config.yaml
arch: "resnet"
model: "multi-label image tagger"
dataset: "photos of plants, animals and fungi (iNaturalist)"
train_examples: 77898
image_size: 64
crop_scale_min: 1
horizontal_flip: true
translate: 0.12
norm: "batchnorm"
activation: "relu"
drop_path: 0.1
depths: [2, 3, 4, 2]
kernel_size: 3
stem: "deep"
avg_pool_shortcut: true
widths: [64, 112, 192, 336]
num_labels: 75
init: "kaiming_normal"
residual_init: "zero_last"
optimizer: "muon"
muon_scale: "match_rms_adamw"
lr: 0.0076
momentum: 0.95
nesterov: false
orthogonalizer: "newton_schulz_5"
adamw_lr_other_params: 0.0023
l1_shrink: 0.03
ema_decay: 0.99
steps: 24500
batch_size: 128
epochs: 40.3
lr_schedule: "cosine"
final_lr_fraction: 0.05
warmup_steps: 1220
weight_decay: 0.0
adamw_weight_decay_other_params: 0.05
Rows from block 6, named by matrix and row number. Rows with one number belong to one channel. Each number is 128 + 32 x the weight over its row's rms, rounded and kept within 0 to 255. All counts start at 0. Numbers have three digits each.
# convs0: first 3x3 conv (model.blocks.6.convs.0.weight, 192x192x3x3), inputs 42-47, a 3x3 kernel for each
# convs1: second 3x3 conv (model.blocks.6.convs.1.weight, 192x192x3x3, transposed), outputs 42-47, a 3x3 kernel for each
convs0.38:126123124127115008255120113128128129128128127124127128125128146126128131130128125127128128127128128130132118128130121127146131128145145128128128128128128128128127
convs1.38:107115124129128129125124124135136140134127127132127128130123129128130130097146133098119133100131128116136178130117128129127124128126124147227129158128126128132127
convs0.39:128124123127128128126128127125126127125125123127128121099133140098129129127114126128129130128129128128128128131132123131129122131129128128128128128128128128128128
convs1.39:123122125127127130127129133129129132129138137142169128129140129128131131131132133133128129129124125126126127133128135129129133129128128127128130128129125128128128
convs0.40:066018089123125062128122117127121118126127129129133126128127132136150124122132105147152126126132128114112130127121127129126123131135135128128129128128127127129128
convs1.40:123123094128129128128129129130129130130128129131130147129125126135125128147127128131132129130133128128131129126129129129130130127129062128138127136170128174210137
convs0.41:126126126133129138130128128129132129127129126126129128129123132123129130128119255126121127129129128128127127130130128127128129127126126128128128128128128128128128
convs1.41:133129150130130131137139141128130129134130145151135142171128128128125128189120127126127129127124129129130133112117126127119118122110108105123126129128128123128126
convs0.42:096128131128132130119129129123121128124120128122108128125130126130131128128123126127127126171127130132129130086127119126121119126129121128129128128128128127128128
convs1.42:126148127128124121115074121135129129127127130127127129129120129130128126129121127128130130128112000130000000129120127128111092128128096125126146128127134122149113
convs0.43:125127127127128119128128110125127128128128128127130134103127128128129132143128129128127129125128128127126126125128128125129130129125127128128128128128128127128128
convs1.43:136128146125125133114100129135128128130129128129128137128126134127130126126128128128059124137123000130125124128129129128128129128158128114131132127134088127124134
convs0.44:206223128158015131135082127127128125129127128125128127127127124123125122125125127128128129128121103120103124131127127127093128138129128128128128128128128128128128
convs1.44:128195127125130127120131131129128122129136197127128128126127128126129132119127126114122125129127128126121120135128124129128124134142155141126123132123128124128122
convs0.45:120109004141138142126132139122121128125120119131129128126128130255110125121132129130132128128127128126128127124128127124124134134128134128128128128129129128127128
convs1.45:131128128153255169127127129126127126131161128125127127132127130129127131127122127129125128131126119129128126128123131122124132126128132128127127132131128129128127
convs0.46:127127153125130133123130130119128128121128128115127128128131135130129128129128130128128124127131115128128108128126125132127128128123125128128128128128128128128128
convs1.46:139126128130124126127123131128129135131134128128138128150127129137126128128131127018128127126122125127126125129130138126126127124145175136133059133127119150127122
convs0.47:128127119128127127112133125131127129131126129128127126114121121129128122133132129130130128105132131104126133161130131145129255240128159128127128128128127128128128
convs1.47:128123129127125123127127128135131128135130129130129130128165135133140132149131128129128133134126142130128127128124114124125084127128128121117112070125133036117107
convs0.48:131131128135129130129133131128128127130128127129121121125124129128129124128110126128117123109099112127129128216130137128131128127127111128128128128129128128128128
convs1.48:128130128129130128126128127129127122133127127128128138131128139129128129128126127119000123140000063130119127125123123127128125121127124135134130125128136182136130
convs0.49:128124126140131130140199154123125126127127127127129130131130131029128147092119129103108125130121131142195125126129129127126078132129128128128128128129128128128128
convs1.49:130131128128129129128121125128128130195130128129129128137131130128130128128128135128127118125129101128138131107125128128127129130127129127128127127128103127123121
convs0.50:122127131126126130126124128124129130122127127121126126124149140109255235119115255122127127131135128131132128127127129128125128129129126128128128128129128128128128
convs1.50:129128132128128131123129128125129132130128127129132128129130127126127122127126102125128115130134128128127130128128126132128129128129130128127128125180159126128131
convs0.51:107126126113124127126125128128129120135128127128127127131129134130125127122122128135138129128125133153132129127087070120112088127078128128129128128129141128129128
convs1.51:128128132124111126125128125129128131133132130231129126088127127130129111129129126127128130127177133129161127127125130130124100128127115148130128004133129143154151
convs0.52:010087127128128112177129184128128124128128127124126122122130130126127129126128128129128124128124128128145131128127126129129129129128131128128128128128128128128128
convs1.52:087110118134134119133127111150127130133113128131129129129129128106127127068128127139129128127126226129128132128130129130130129129129129110100107127132111127127129
convs0.53:128130133128134142127130128129133129131128128131129122072123120109118128119128122128126128129128125128128127119130128123129128129129130128128129128129128128128128
convs1.53:125129128127129127168145153124128128127127126100127130133130125128128122127110136144131129131128131135127128193126128163123131128120130129127128176126122134126127
convs0.54:131185185127128134000111129128126124109126128128126127129255255138139128132128128133132128129127127128128128108121043096107096065104116128128128128127128128128128
convs1.54:142167138131128128132129131128128135128127128129130134124120125123129126133145128127128122127128000115128117114195125120128122137154156131130128123131128117126128
convs0.55:072122127122131130125128129106133128128125127128127129127129124119128128127131128131131128130129129128132129130126127128124124130128128128128128128128128128128128
convs1.55:129129136130130135130120119143127142136132135136131129000127126031122126130130123000125114133103128128129124131125129122127127116129133125125124129198122126122000
convs0.56:136138135124128129000000142132127127130128128134127129128131123133131128116133091122125128127121129127127128129131128134126127129119024128128128130129128128130131
convs1.56:126131026127127124127127126126128128123127124124128130139135116128125124127114121147159133121089041128126122130130135125128143117129127153143139145130144132137146
convs0.57:139255136124132128126139136126128131126128125123126124128125133126128130128122131128128127127127107128126126130126112129135128128108113128128128128128128128128128
convs1.57:126204127125127128131128128130128128128131129128128129129129129128131132127134129126129125129130134128139138127133086127128124122126128126124127000125129000132126
convs0.58:112128146125127127139213255130128131129126126129124129123126131124129130126255144114126128035133131128142132128117122131098103128094104128128130128128128129128128
convs1.58:130128129108131077129080126149128128130075118134125127128119131130085125129115116139139132128120128199129128255121107127126127163131132198154139145155130119128171
convs0.59:127093255000129190072135141129133128128128127127130126127120111113123082111130129129127127128127127127127124128134128152128129137128128128128128128128128128128128
convs1.59:114129125131129128129127119129131131131169132136132130116109136120115129127144130114119127126128127121129128127129142128127136129127131124131125123127127105111128
convs0.60:126133133128144132129124130131132131130128130124127130114123133123133130113127123117104122109126133124129162129128127126147128126126122128129128129129129128128128
convs1.60:255255237125112122124130127129129125129116120130127128127128132127171131127133151135139128125123123128129133123126068127130126119124126130143139155114094122079060
convs0.61:129131128130128129128130129128130133129127127128122127148128128108128133123085128128126120127130127122124125137220192103103122000032012129129128128127128128128128
convs1.61:128130130129128128128127127127128128129131133130132151126133127130129129171128128128133126127129129126127128000000126091129116112126128189155123143128127130134129
convs0.64:129130128127129129127169143137133129128129122126130130167210111130126119123116123128128128129128129128127127127128128127124129129130129128128128128128128128128128
convs1.64:140163131127246127255134125132134169150128130152129129132129130127128135131152127128129128125127129127125129127123128129131136123107131130136132128131127201134127
convs0.65:111118117058120128093129136126128121128127122129127122126128129127127128105127126128127128127125125126125114127129127128123129121128128128128128128128128128128128
convs1.65:127176141122128138154126128146127127125128128126127128126133130126125130201149126129126125134128132130128137125125127127126126128129126140183132160144105127129120
convs0.66:110129174058110133118124127128125128127124128127127127126130109135146126148126189128130128130129126128128129134128125157128123128150135128128128128128128128128128
convs1.66:128129127128128126120128127130127128133128128129127128142130134168134127138255128130129132127140128124129129111126127125130128127135129129129128130126128128128127
convs0.67:117213180127157125127188127130128128141125126133121120143130065166130037142127124129128129127128127125126128127126126130128130128128129128128128128128128128128128
convs1.67:128127129129128128131131131129128127129126126128128128128129128128128129127129132127128129128128128127126128123128126127128128129128128131130128128128128128122129
convs0.68:129126127132031127136128125128128127129129128130129128128119127112238127108127129116122128119126128128127128129129126134128127133134127127128129128128128128128128
convs1.68:119126133128128128128131127129167131128142123130128124126129128119127129129158136128127125126127121128129109130127146130132125128128126130129131197145130170163155
convs0.69:119128255108145128000140156128127126130130128132129128130054067139137111119140204128129124150139122137155129127129128129128127126127126128127128128128127128128128
convs1.69:115129128128128129130128129128128129128128128129129128131129128127128128129129128131134128127126127130128126129129129129129131129129132128129128130128128128129128
convs0.70:124127118121127126131130133125127128128128129127132130129129131125131129125128126128127128121114125123122124126125128135128128129125135129128128128128128128128128
convs1.70:128134164128128129127126229126128133128128182127128127133132129130129127137206130133128139130125106133129127123088100123127119081127086147159151127187169124128116
convs0.71:142131137131129136126048124127122127126128127128131131128128129129127159131127135127200129130152132131129129128130128130129127131129128128129129128128128128128128
convs1.71:132136132151128154147141133137128127126125127128128135128128129128128132129128129131134129131138126136231139084128131131129110136131089128129128123118125129132130
convs0.72:144153144131155165146155138126125128125118138126128129131132127137095126135129128123127120128131128125127124128127128123138127135130126128128128128128128129128128
convs1.72:127124116102079094107130105127127129127127128125120129110128126122129129129130129126124126126129135123122122127129130132129132132136142065124127128128128152130129
convs0.73:255097000125128076186128239139126123132126127128126127109110127115129127112128118128129127124128130127128131129128129128127130128127127128128128128128128128128128
convs1.73:044126123128126122097118125137138134135131138126131133138134124135128126137050123127128132128128127133128125128129075126132126121132132113125129113128130000128128
convs0.74:097126128128141116111126120128121128127127129126125123131128129122124129128126117130135092127126127130128129130129134130000132138128131128127128128128128128128128
convs1.74:129128129128131148128127128128128130180128131128125127131130127139121127146125126129125126130128131128135131124125127128127127119120125167201128130133132000061126
convs0.75:194188099146129128158124130126130127129122129126129132152128121139133133129133156130135125128128105128127128125116142130129127128127126128128128129128128128127128
convs1.75:133132134129161137125128132127140130130135127127129128163127126148127109130128129127131131129127128130255255115120117125127121117123119125126124125126124133161153
convs0.76:128129129126131125119255125127126121127128128128129129129131130136126132139131131128128130128129128128135123127128128130131131130125130128128127128128128128129128
convs1.76:129159181127128128127128128179178128128134161129130129128130128128127128126128128127171128128128128128128128064096104124125122124126127128128128128128128129128128
convs0.77:133140105138140129128255223128119123126129120132133132122113131109107132117126153128122088128129123141141137125128128125124122126130128128128128128128127129128128
convs1.77:130130127127130128127131131125130128128130128127128128122129128128128128128128128118128136123128134132128127128103127128084105124089125126127127124128128130129128
convs0.78:172129109156255127125134122126129119128130128127129129129125255126126255120140255124128139128125126128129128127127132130128140124101126127128129129128129129128128
convs1.78:126112117127120131132130134127127130123128136113124128154133131127128127129121133121128124128128132128127137123061127137134128142133127127131132138136133125127132
convs0.79:127125128126118156111123135132130128128138128116127130115120120127132124231122130128111124128127127130128126129128128128126129105128144128128128128128128128128128
convs1.79:135128130134134130130126128128131127135133128128131141116127129132128128127116128129135127128127127129127111121124130119126129127128130128128129132128129139133129
convs0.80:129117128126124129119120123127125127127127128133127121117124127126128121129128124128128128134130128153137130097096127099028128128131131128128128129127128128128128
convs1.80:129138126125130130097110127130139164129195143130129129130170127129133130138127128146238149169142127128130130122132131129127126126126118127123131125137137129128127
convs0.81:178200128135255124188136133128129128128129129125129129131131128127127128109135138128127128128128128128127128121125114126126123107127126128128128128128128128128128
convs1.81:131091104065102038109119123125129125128129126125132128137133130196132130162155151126127128122126131129128128130131128127125102128124113000000105125146131195251150
convs0.82:129128114133128130124134142131127127128128125130128124136127143173136139195126130130109119128125131128111114128130128067126129125111121128128128128128128128128128
convs1.82:126128127127129128129128130128128127181166130136129128124125126131128128130128166127128128132131128144130180127128129120128142128131134129126128129126129195130126
convs0.83:135131128125137123128129128114113125113128129128130135131128123125118127127128128140130137137126137129128132129130128172138130130121129128128128128128128128128128
convs1.83:129129129128129128128128128128128129125128129127128131127127128127128128128129128129129128128128128128128128128128128128128128128128130127128130128129133128131135
convs0.84:127127128126128128128128126128127127128131127126127125099126136110127130154126137125122126130127122129127126125115128128128128123115130128128128128128128129128129
convs1.84:134130132129129133133129148129131130132132130133129129130128138136128137131129128130126119131131125128134131129122119113126126128126128113137126138140128159241160
convs0.85:128189128129177126131150127131125131133123131130122129123129104139127128126122122128128127128128125127128127135132126139129129131165128128128128128128128128128128
convs1.85:126128128127129126129132127128131132129131133129128130129216000131130000129253000130128146129128129128128189128127128127124128122123128131127128127127128128128157
convs0.86:210130126135160142127130127128125128132124129133126128231129131132133128131121127120123128136131129128130134128118104104107128125128128128128128128128128128128128
convs1.86:128118127128129128129129128141140125130130128131137130126129127129127127134133126129125128128128144128116129128093124128128001117127122132128131128127128126131134
convs0.87:133128128135127128126128129126128126131128123131127127129129131129127128088128130128128128128128053128127123128116127236129108141145122128128128128128127128128128
convs1.87:127127129127128128128130128133128129129127128128128127128128128134129127134128129129128128126126128128128129130177255128128149125123126127128129126127129124128128
convs0.88:145255000128127135172127198142162143125129134131139134060127126124128168117134128123138131130120130128130138101140130107129131129132133129125128128128128128128128
convs1.88:127127136127125126126122122129131130132131129131127131128127128124124128127121128128128128128127128124129126129130129132130128129129131128128128130128131131124133
convs0.89:041057128127056139126132131121127101126127117127108130129118122132127130136120129126128126128132129129126127117116128126127134126142143127128128128129129128128128
convs1.89:132203126127128104127129128134139128136130132128129131141134125131124125127126124076110121133127127128128131126144127128121121126123240127094095024135127133129128
convs0.90:124117124029068072108122000128128127126128127128131127127133128138120129136139134129130127129130128119126128126189136129255167137255160128127128128128127128128128
convs1.90:131131128127125129128128127129128128128128129128128129123128118126121126127122128125128128124128128127127129122125126127127127127126128128127128128127127128128129
convs0.91:131133143141126131130133126115123128127123128128129127126131119133138255129140143124127127131120132127125071131129114130126126124127123127128128127127127128127128
convs1.91:127127125135137127136137136128126125126126124130128124086129131111125109132128117085128118124128128114128090130128143129129131134131127127123130132129132129123140
convs0.92:128255128125128128000076130125128128124127125128123127128131132117134086129255135129128115131129128122123127126126125124126128127126124128128128128128128127128128
convs1.92:127129126055073127128089126127127126135132134126130135128135130129137130128130129122121057129120130133130130139127130131135127129105129127128129116128149126127147
convs0.93:255121120131131130127129178129131131130130129128129119120126127131130123123126125129128128129127075128129128126152130127134128128131130128128128128128128128128128
convs1.93:125123125128129129128127126149128129128126126127126128051132128060142128125139207133123120128125166129128161135127121131126126136093088127136126128127127122097105
convs0.94:129134157129128129117128128126129121128127121127126132129127123125125124159130124129130129127120127133130132125123125151129128129129127128128128129128128128128128
convs1.94:129129127126134126128128128128126127130128128128126149129140143122128128122146127144161124134130128128128043135129137128128112129128091124128168128130128000089128
convs0.95:135120119000114118144128141127129129128126127126128131255128117133139116106121128127126129128128103133129127131126128128084129122090067128128128128128128128128128
convs1.95:127124128129122131126125135132125124127115122135130128120124111115128117132132140131128125190128122148194124126095119124124041147129030144137133131124126093130146
convs0.96:129150128251127124125126123127129129128126130128128131130144124124130160127150137131134127180131131126127131129128132106128133105130128128128128128129129128131129
convs1.96:155136096137138128133132125126121128127123127111122124095097125127128131133129130246132118128128132127131129125129120125127132091093127125128099070125063046130125
convs0.98:127128128129129129111128133127126128126123128123102127130122105122126124133128255128128127131128119132130129137128111083129128105128127128127128128128128128128128
convs1.98:087132162126133127124129131143128122124126129122129129186128127127129128125131129129119127137125132124135130125123126128128127125126093124125125131129123128125077
convs0.99:255145132212129133150151133126127125128128112120120118121124110130129119133127128127128127126130128129128129128129127045129125128129129128128127128128127128128128
convs1.99:134129137137135127137141131128128128131128133128128131133130129125130128126143132128131136129128136127118142129121122128127118127128114128123127127137222123129131
convs0.100:128128128127010010130129130127131127121128127125128127129126131130127128101109105123124127126127128127129130128125128126123106129129123128128128128127128128128128
convs1.100:128127129127123127128126132128142130127132130122128128125145129128132142156170130159133113009031120132000147127128133127128131129127127141103132128128135128162128
convs0.101:118127237128126127105126110130129130129128129129128129129128131128135121127132123131131131117128127131129127124111102130128124128127122128128128128128128128128128
convs1.101:114119130127133127106124128180129133142128136152127127119125133148128138128131134137141131131130130174200129125104110091083114132113062208130133249129128137138132
convs0.102:146255230203255150146221165129125129128130128125130131125129134128128129131129128129131128128128128124128128129130138133132129116120122128128128128128128129128128
convs1.102:000137128060132128131130126124124124128127127128130129120117128128127127128123127125128128119130129128130130143134128124125146135126127150129130127129128136129130
convs0.103:126123255127176147133128128131128125127125118128126130135132126135182125129128133128128124128128129128128128128133127126119125127124127128128128128128128128128128
convs1.103:127122139136255255150134131126125124131155127125127125122150181128130137132134140129129128122128126130132143129128127134128153131130152127128128128132129123116117
convs0.104:127129131126124125129102117125113128128131128127134127127132129132131131132130125129129134129128180129126130124121123166126126127127118128128128128128128128128128
convs1.104:127127127125126128128127128128129136132129133130128128129133128129138131143130128126126126128128128128128129116120112114093126062119122127123128122121124123123125
convs0.105:128125128130131104131128118130127127129128127125130128128149127135131120135124102155132125129128128127128125128130129126128127126128127128128128128128128128128128
convs1.105:129128127125138128122129128130130128143129128133135131128128129132133131118130066122127170112127123134129126129129133132125130112120130132032131129130140125122124
convs0.106:131128142126128176127202159126128130127128128130127129122127133126127139136121134129126125129119126126105094125129115116122128128128128127128129131128129128128128
convs1.106:129127127128128128124109102129130134131128132132131129128128128128130128126125127102110123061124129109131129127132129127128128129129131125138141129128129131123126
convs0.107:127127100122128128131127127129128128129128129129126128127118108126103124128127121129129128128113112126124128255104124236119000193078000128128128128128128129128128
convs1.107:125128128130128129128127129128130128131172127129129132134141135152129128128127127127128128127129129129128125071125126129127122128126249120126130110125127123126126
convs0.108:143127191139128120129014121131124129110122130127128129129129125128137117124119120125129130128128156143131131128143128195137072131135033128128128128129127128128128
convs1.108:128130120152126134128123126131127131133120128125124127122118127130242126141197117129139127132125123129128130145158126137125099131137130184125125153126128157154135
convs0.109:134127116142122122125113119129109123122121126129130127140127131135128120127132133113099122129117131127139129128132130129128133119128129129128128128128128128128128
convs1.109:151142159132133133151152160124126126134217128131126091134126123137217138129127127162137128127142134115047000127113123127117082130105080131135122128128117168146131
convs0.110:083126122053031119122119120128128128128129128105129127125127133127133146090138141128125127123126128129131129128127128131131129126127128128128128128128128128128128
convs1.110:119040034131128127138128109128129129128128127122128127126128129128126126124126127127128139127128128127126124129077103127094128127127129128139127129150127128129127
convs0.111:128122112130127128126122127128131129131137129129130131111107132126128116126126110127128128133132129131129128033098109126127124127124129128128128128128128129128128
convs1.111:085129127127126129124125128132131131128127127155180128128133153125129126126140130128127125127128126118128132128126000128116126134142130128127127122126129122103123
convs0.112:135130182164129133133129102127127126127128124124126123128255128126134119121130128124129170129128130129127128255230123114129124028127128128128128128127128127128128
convs1.112:123122125109127124125127117127123127131127123128127129129125129125127127047130126114128133101126126128128128163127125141063128132103091126144132133132131132145129
convs0.113:124167139131119129129128134127127130127128128129127129136106128129134150127078114128127127128128128151128127000127127129125126243128127128129128128128128128128128
convs1.113:126125127123087123129124095128126128145129147132113136146130128188131132128128126129132122128131125128136137130126126130127127126131124129159137166255130129128150
convs0.114:128122122121107121128125126123126129124128126127127128125123127127128135000101000129130130128130130130129150129136128128129131128127133128128128128128128128128128
convs1.114:130127127129130129128130129128129128126127126128128127131127127132128127128126128128128129127126129130130132132128129127129131130131132128128128127125128127125126
convs0.115:174127133184126116128128126128129127125124116124141131152106134130133111137122123122129125128117117133130134131128125141124131140131137128127128129128128128128127
convs1.115:125126121128127128132140130128128128128132129133132130127125123128132127131132128133130127133131138145157160130132130129133130128145128128126123144129129132131134
convs0.116:127136130126126124130128040130128127129120115129119126128126127126127125128128129123126127124127129128127126070126114128127129127121131127128128128129128128128128
convs1.116:126125124092104119112104111133132137129130133129131137105125128114121179129186131129128131130138140130134176132130144128132133122128133131129128128130127125139136
convs0.117:126127124081135132131127129128127128129128128129129128133132129127075125119127119130128128154128140125129129128128124129128127134136127128128128129128128128128128
convs1.117:130129127129132127128129127126126130128126126125123125117124127128124127113108127098128122053158126136143122128128131168193130191132142129085126116135130133117129
convs0.118:152130128128127128126127127129128128130124118128114127125128127128127177128132146091129126128129107130128126121126246127128123236197255127127128128128128128129128
convs1.118:128128129114128129128128128130134128135130128129128120131130130137129127130129133128128126167128186130127129131137135126127130129131147124029127140133132130128139
convs0.119:127128129127131127124124118131125132128128131128131131129126129133144118104124120119116126125118089145066104126137126125128118110133132128128129128129128126128128
convs1.119:128128128127128129128128128133132129128129128128128128129128129127128128128128128121124127124128128127128129128127127129128127128128128127128128128126128128128128
convs0.122:131129127126128130120129135128128125127126119127128128132128120255129127134132127129128128128128120126121126127131130128128129128125128128128128128128128128128128
convs1.122:126134129127119128128128022110128132126124128129127128131225128131129147133128143136131127132128102038126127128131121128128129128129129164131119124130189127124128
convs0.123:144128128123126128125128128129128119131128125128128124128125149140130129135134131128130130127126128128149128128131128128155129122128125128128128128127127128128128
convs1.123:169152187124128130128127127140131128138138128130128139129124129148125132129127129130127119128141125124129131120126127128124112122117126124125126132124100147130070
convs0.124:109122127129138132127137138129128129105121127104126126151115049117125130127116128111121122085114114128121112128122127101133132053129125128128128128128128128128128
convs1.124:125123126119125127127135067126128129122117112128128128129128139129129133128134128126128133093128054077105103128127132129174191134134133139129130131137159152128180
convs0.125:070126119091096000127088135129136128127129130124125125134128133130126132124022126108128117126129127127125127124129128128128129127124125128128128127128128128129129
convs1.125:000000101112128101076036122127139154126135132133136128129153135133165144211138139131128128000001108133134150131072129133139133128126127133129121132127115133118000
convs0.126:129158127114128130121128128133128131132129128127126123133126132126125128130110102139135104116128122128130067095130128128132121129160128129129128128128128128128128
convs1.126:130127128168127126131128131129128127130131131136126128129128127129128129128129129151131128126153133133132128128129255201128127136130127121114128127118128127126059
convs0.127:125126119133134123139131140126129128121128131114127127131126124142123118134128124129128125123124121128126132126128129130130130129127128128128128128128128128128128
convs1.127:127128128128127126122126128126128129128128131131126129132126138141127128150166128127154139128121128119125134129127129135134134128136139125095117124126124127126127
convs0.128:122126121129120119104127137126130131130130127137125130148138130214132122129129232130126128127129129133106128116128126121127127124126128130128127128128127128128128
convs1.128:128124126125124124129128127125127130130134135136133127133127127128126123130128129129120138174129131128126106127123152131127122122126125135175127144155130128133126
convs0.129:131220185129128124114000079130128131130127130125117128129136129147140138142152137121127128126128129118127127128126138129128129123132133129128128128128128128128128
convs1.129:127125123124121119127179143156158135137127128122126128128128128129132127126128140124126092117111114120111128133128123126129128125128128131131137122126128115115126
convs0.131:122128157123202126064124129125130127122131128128128131148186130117131127131120128128127126127127128130128126130100081106116112130122127128129128128128128128128128
convs1.131:126130062129126090129127128086120128131131136127128123144135132107129126128127137129155130125138129129135127083089129127125125123127125121124124133139000129127126
convs0.132:128128130112255127158136131127130128129129119128125125128119124127127210123128120127127124112079127126123128127129127132128129127129128128128128128128128128128128
convs1.132:135152133130205171127128127130128128128129129128128126127132127126121143125124128118131100152132112096104127126123121129127127138127126127127128128126120166124127
convs0.133:132016000131123113134128126132128128128128127129127126255128107120145128126128122131128129129128129127130131129127128127128123126127127128128128128128128128128128
convs1.133:129129121125112126108112123128130133128129129130130128130146128127130130143129129124126128121128128129128131129140144132141128130124122115097126128129133135128127
convs0.134:130103127127094028126134126131128134127129132129128129115126127116086122099123128121127124130147129129123094129109128122110128126066134127128128128129129128129128
convs1.134:127124129127129130128115119125125128126127128128128129128125123134127128144130127126129136127134149127129116124127124127126127128124127000108135112129129168129125
convs0.135:127127166133127129127128127128127124128123121127124130118127133125128132120128124126110095127125127132130118130128128122128128128128128128128128128128128128128128
convs1.135:137133131131127128134129122128130129129128132128127124130129136129129128127126123000101112118127126128128139213193148128127120128128128136125128138138125087128129
convs0.136:125125128255124000255127122117128129121128122128125132115130122116140134127133146126129130127128110124127121127141128128109130130124129128128128128128128128128128
convs1.136:131130126129133129128128135129130128128128125128126126122129121122128116128131121129128128128132130128127128128128126128124128128129185127127130128133128201128128
convs0.137:134129128140139128129129091129115128130119126129118126117114126141128128126127166126128128111127129126127130128128138128129136125127131128128127128128128128128128
convs1.137:128129135107130130128123128129127130128132128125160133133128129129125128131130128126128130129119128125131129129117100131127124131131132128125127131105045129072121
convs0.138:133120128128126132126133130128129119128128125127132123131130133130137130130133127128112122127125132130130128127098117106128118126129129128128129128128130128128128
convs1.138:127127127107115125129128126121129133128130128125126127122190130110229128126126137000128127128128128124122128133128129132128130126129137127128128145132134145134126
convs0.139:127125137128127127126125129128128131131129130135130128127125126127130117128126122129128127126128128131124125121128129109124127105127094128128128128128128128128128
convs1.139:128114128086125201120152140130131127131128125129134128131137184040094128122114100121128127123129121128126125132132131080133127100130125131127127127130129255128131
convs0.140:130128133109157129135138128128128128128128125126121111127122128136130119184189130126122128104126120127157127135130128126131129127129129128128128128128128128128128
convs1.140:133131127140137127128128128128127128131129137131129130133128129130129124133125128153250125169180120118125128128129124129126127122118112144129128130128132127136128
convs0.142:191134132127115129130124113124119125126123127121130149148124122163128098116131133126129128126126101113108131130128122131128117129136140128128128129128129128128128
convs1.142:129117128127121118129117126129128128131129129125128132250126117128132126129142130164145133161132137130126132111110125132132121142129128132139133128127127114130129
convs0.143:126130125075129129125129127129131131125127129124128128128129130132119128121124127130086114122126127125111130132127124136125127128124124128128128128128129128128129
convs1.143:121118127102129132126130125132135128129129125120093124133176128149128129164128127130126121130123130130128134127101115120105113129129127150142129097138173009109130
convs0.144:127127124112130125132129129131123128127100118128091108123124124121132128097130131126124130124126127126129130117137121135255131136195175128128128128128128128128128
convs1.144:146142129129125122131131124115131128127154129101172129125129135124131127128129129145127129135107127135130128125127128122123124131133128123118119126127121130128125
convs0.145:130128129128145127126135227130128128129128129126118127128127190127129126255127129080129132134130126127128128126134129128147138222136150128128128128128128127127128
convs1.145:127126127129132133136131132154249184139130129131128120255126133203138131117121157128120104126136136137140139128128126127125121164127124152244127128128114130132136
convs0.146:130132127129125129134146128129128126130126116128124120127128107145126069127126128112128128118128127133131129175144128127117122126120122128128127128128128128128128
convs1.146:125127128122129128129131137129128133152133143132136134161128114128124131130127115128137146090122129126127130060049126127130128129132132105107128113067123104113129
convs0.147:146130133127136126128129126128125127128127128128126127129130086147124156125127127136160255129129129114134127128127127128131127131128126127127128128128129128128128
convs1.147:128132128121129126129131084132129127175129139185128130122129129156134136128126110132133125100135128151146134121129110065078052052127125127133127134141134132128148
convs0.148:243131130126027126031050000130124117126099117130127117129126125124126111105135128126197126119091130131124137127128127124127116119128130127127128128127128128127128
convs1.148:127127126128126124130129128128128128127128128132127128130127127132129130127127130051128129000131127135136255124127126130127128129128130129127134127131131128000000
convs0.149:129128107133130130130180182127115125126130128128128127137131122132121122131127115000127125115126128128128129129129128128128129128087054127127128128128128128128128
convs1.149:128134136132140099128125125127126128133129141128130141125126123134130126128135129130132120130128120129126255141127160127077128128127109138155129129127128127127132
convs0.150:129130120130037118129092119128127129128127129129125127121122128129125104128133128127128130131128129127123119125127126126133128131168129129129129128128129128128128
convs1.150:128121126128128117122128128132130134130134129126127128127128137145135135132138137128128128127000119126122115131136134134133122128129129126130139146133127138134138
convs0.151:136128131128125129112123127130128126128123125127131127125128121127118127131118121127123118127128126132139150127115119128130128127126125127128128129129128128128128
convs1.151:135136135151129119127128128126129127127134134128127131144178135128148129124125123128127091149133133136128126127128075126125125125123117114117071123000000125143133
convs0.152:136131111141131127129122127138128133153129129141127127040124130131128127129131122127125129092114127123128130135132140166217143228124128128128128128128128125128128
convs1.152:130132127127129133128124130126124126133127126139133126128127127149128131149127127128131131128130129126132136127127127128127124115123120122126128129132137124127127
convs0.153:130127000131131145255249255113127124125126127115127123132127131128127128133120131128128129127128130128129128129129131130129132138134129128128128128128128128128128
convs1.153:031106112000121128130129126128127128126130133129128131128127128129129129128121129132138134122128126157130110127140158114128143113118127021000132130140146165157127
convs0.154:153067118128135144169255210124128125128126125128128130127128210129119248100119122125128119126119128128131130129127128131125129126041136128128128128128128128128128
convs1.154:124127130137138131129128129123127128132177133140132128109129128127127127140128123121130132131124123137133131137127132123255255187183241129127126129135126137147121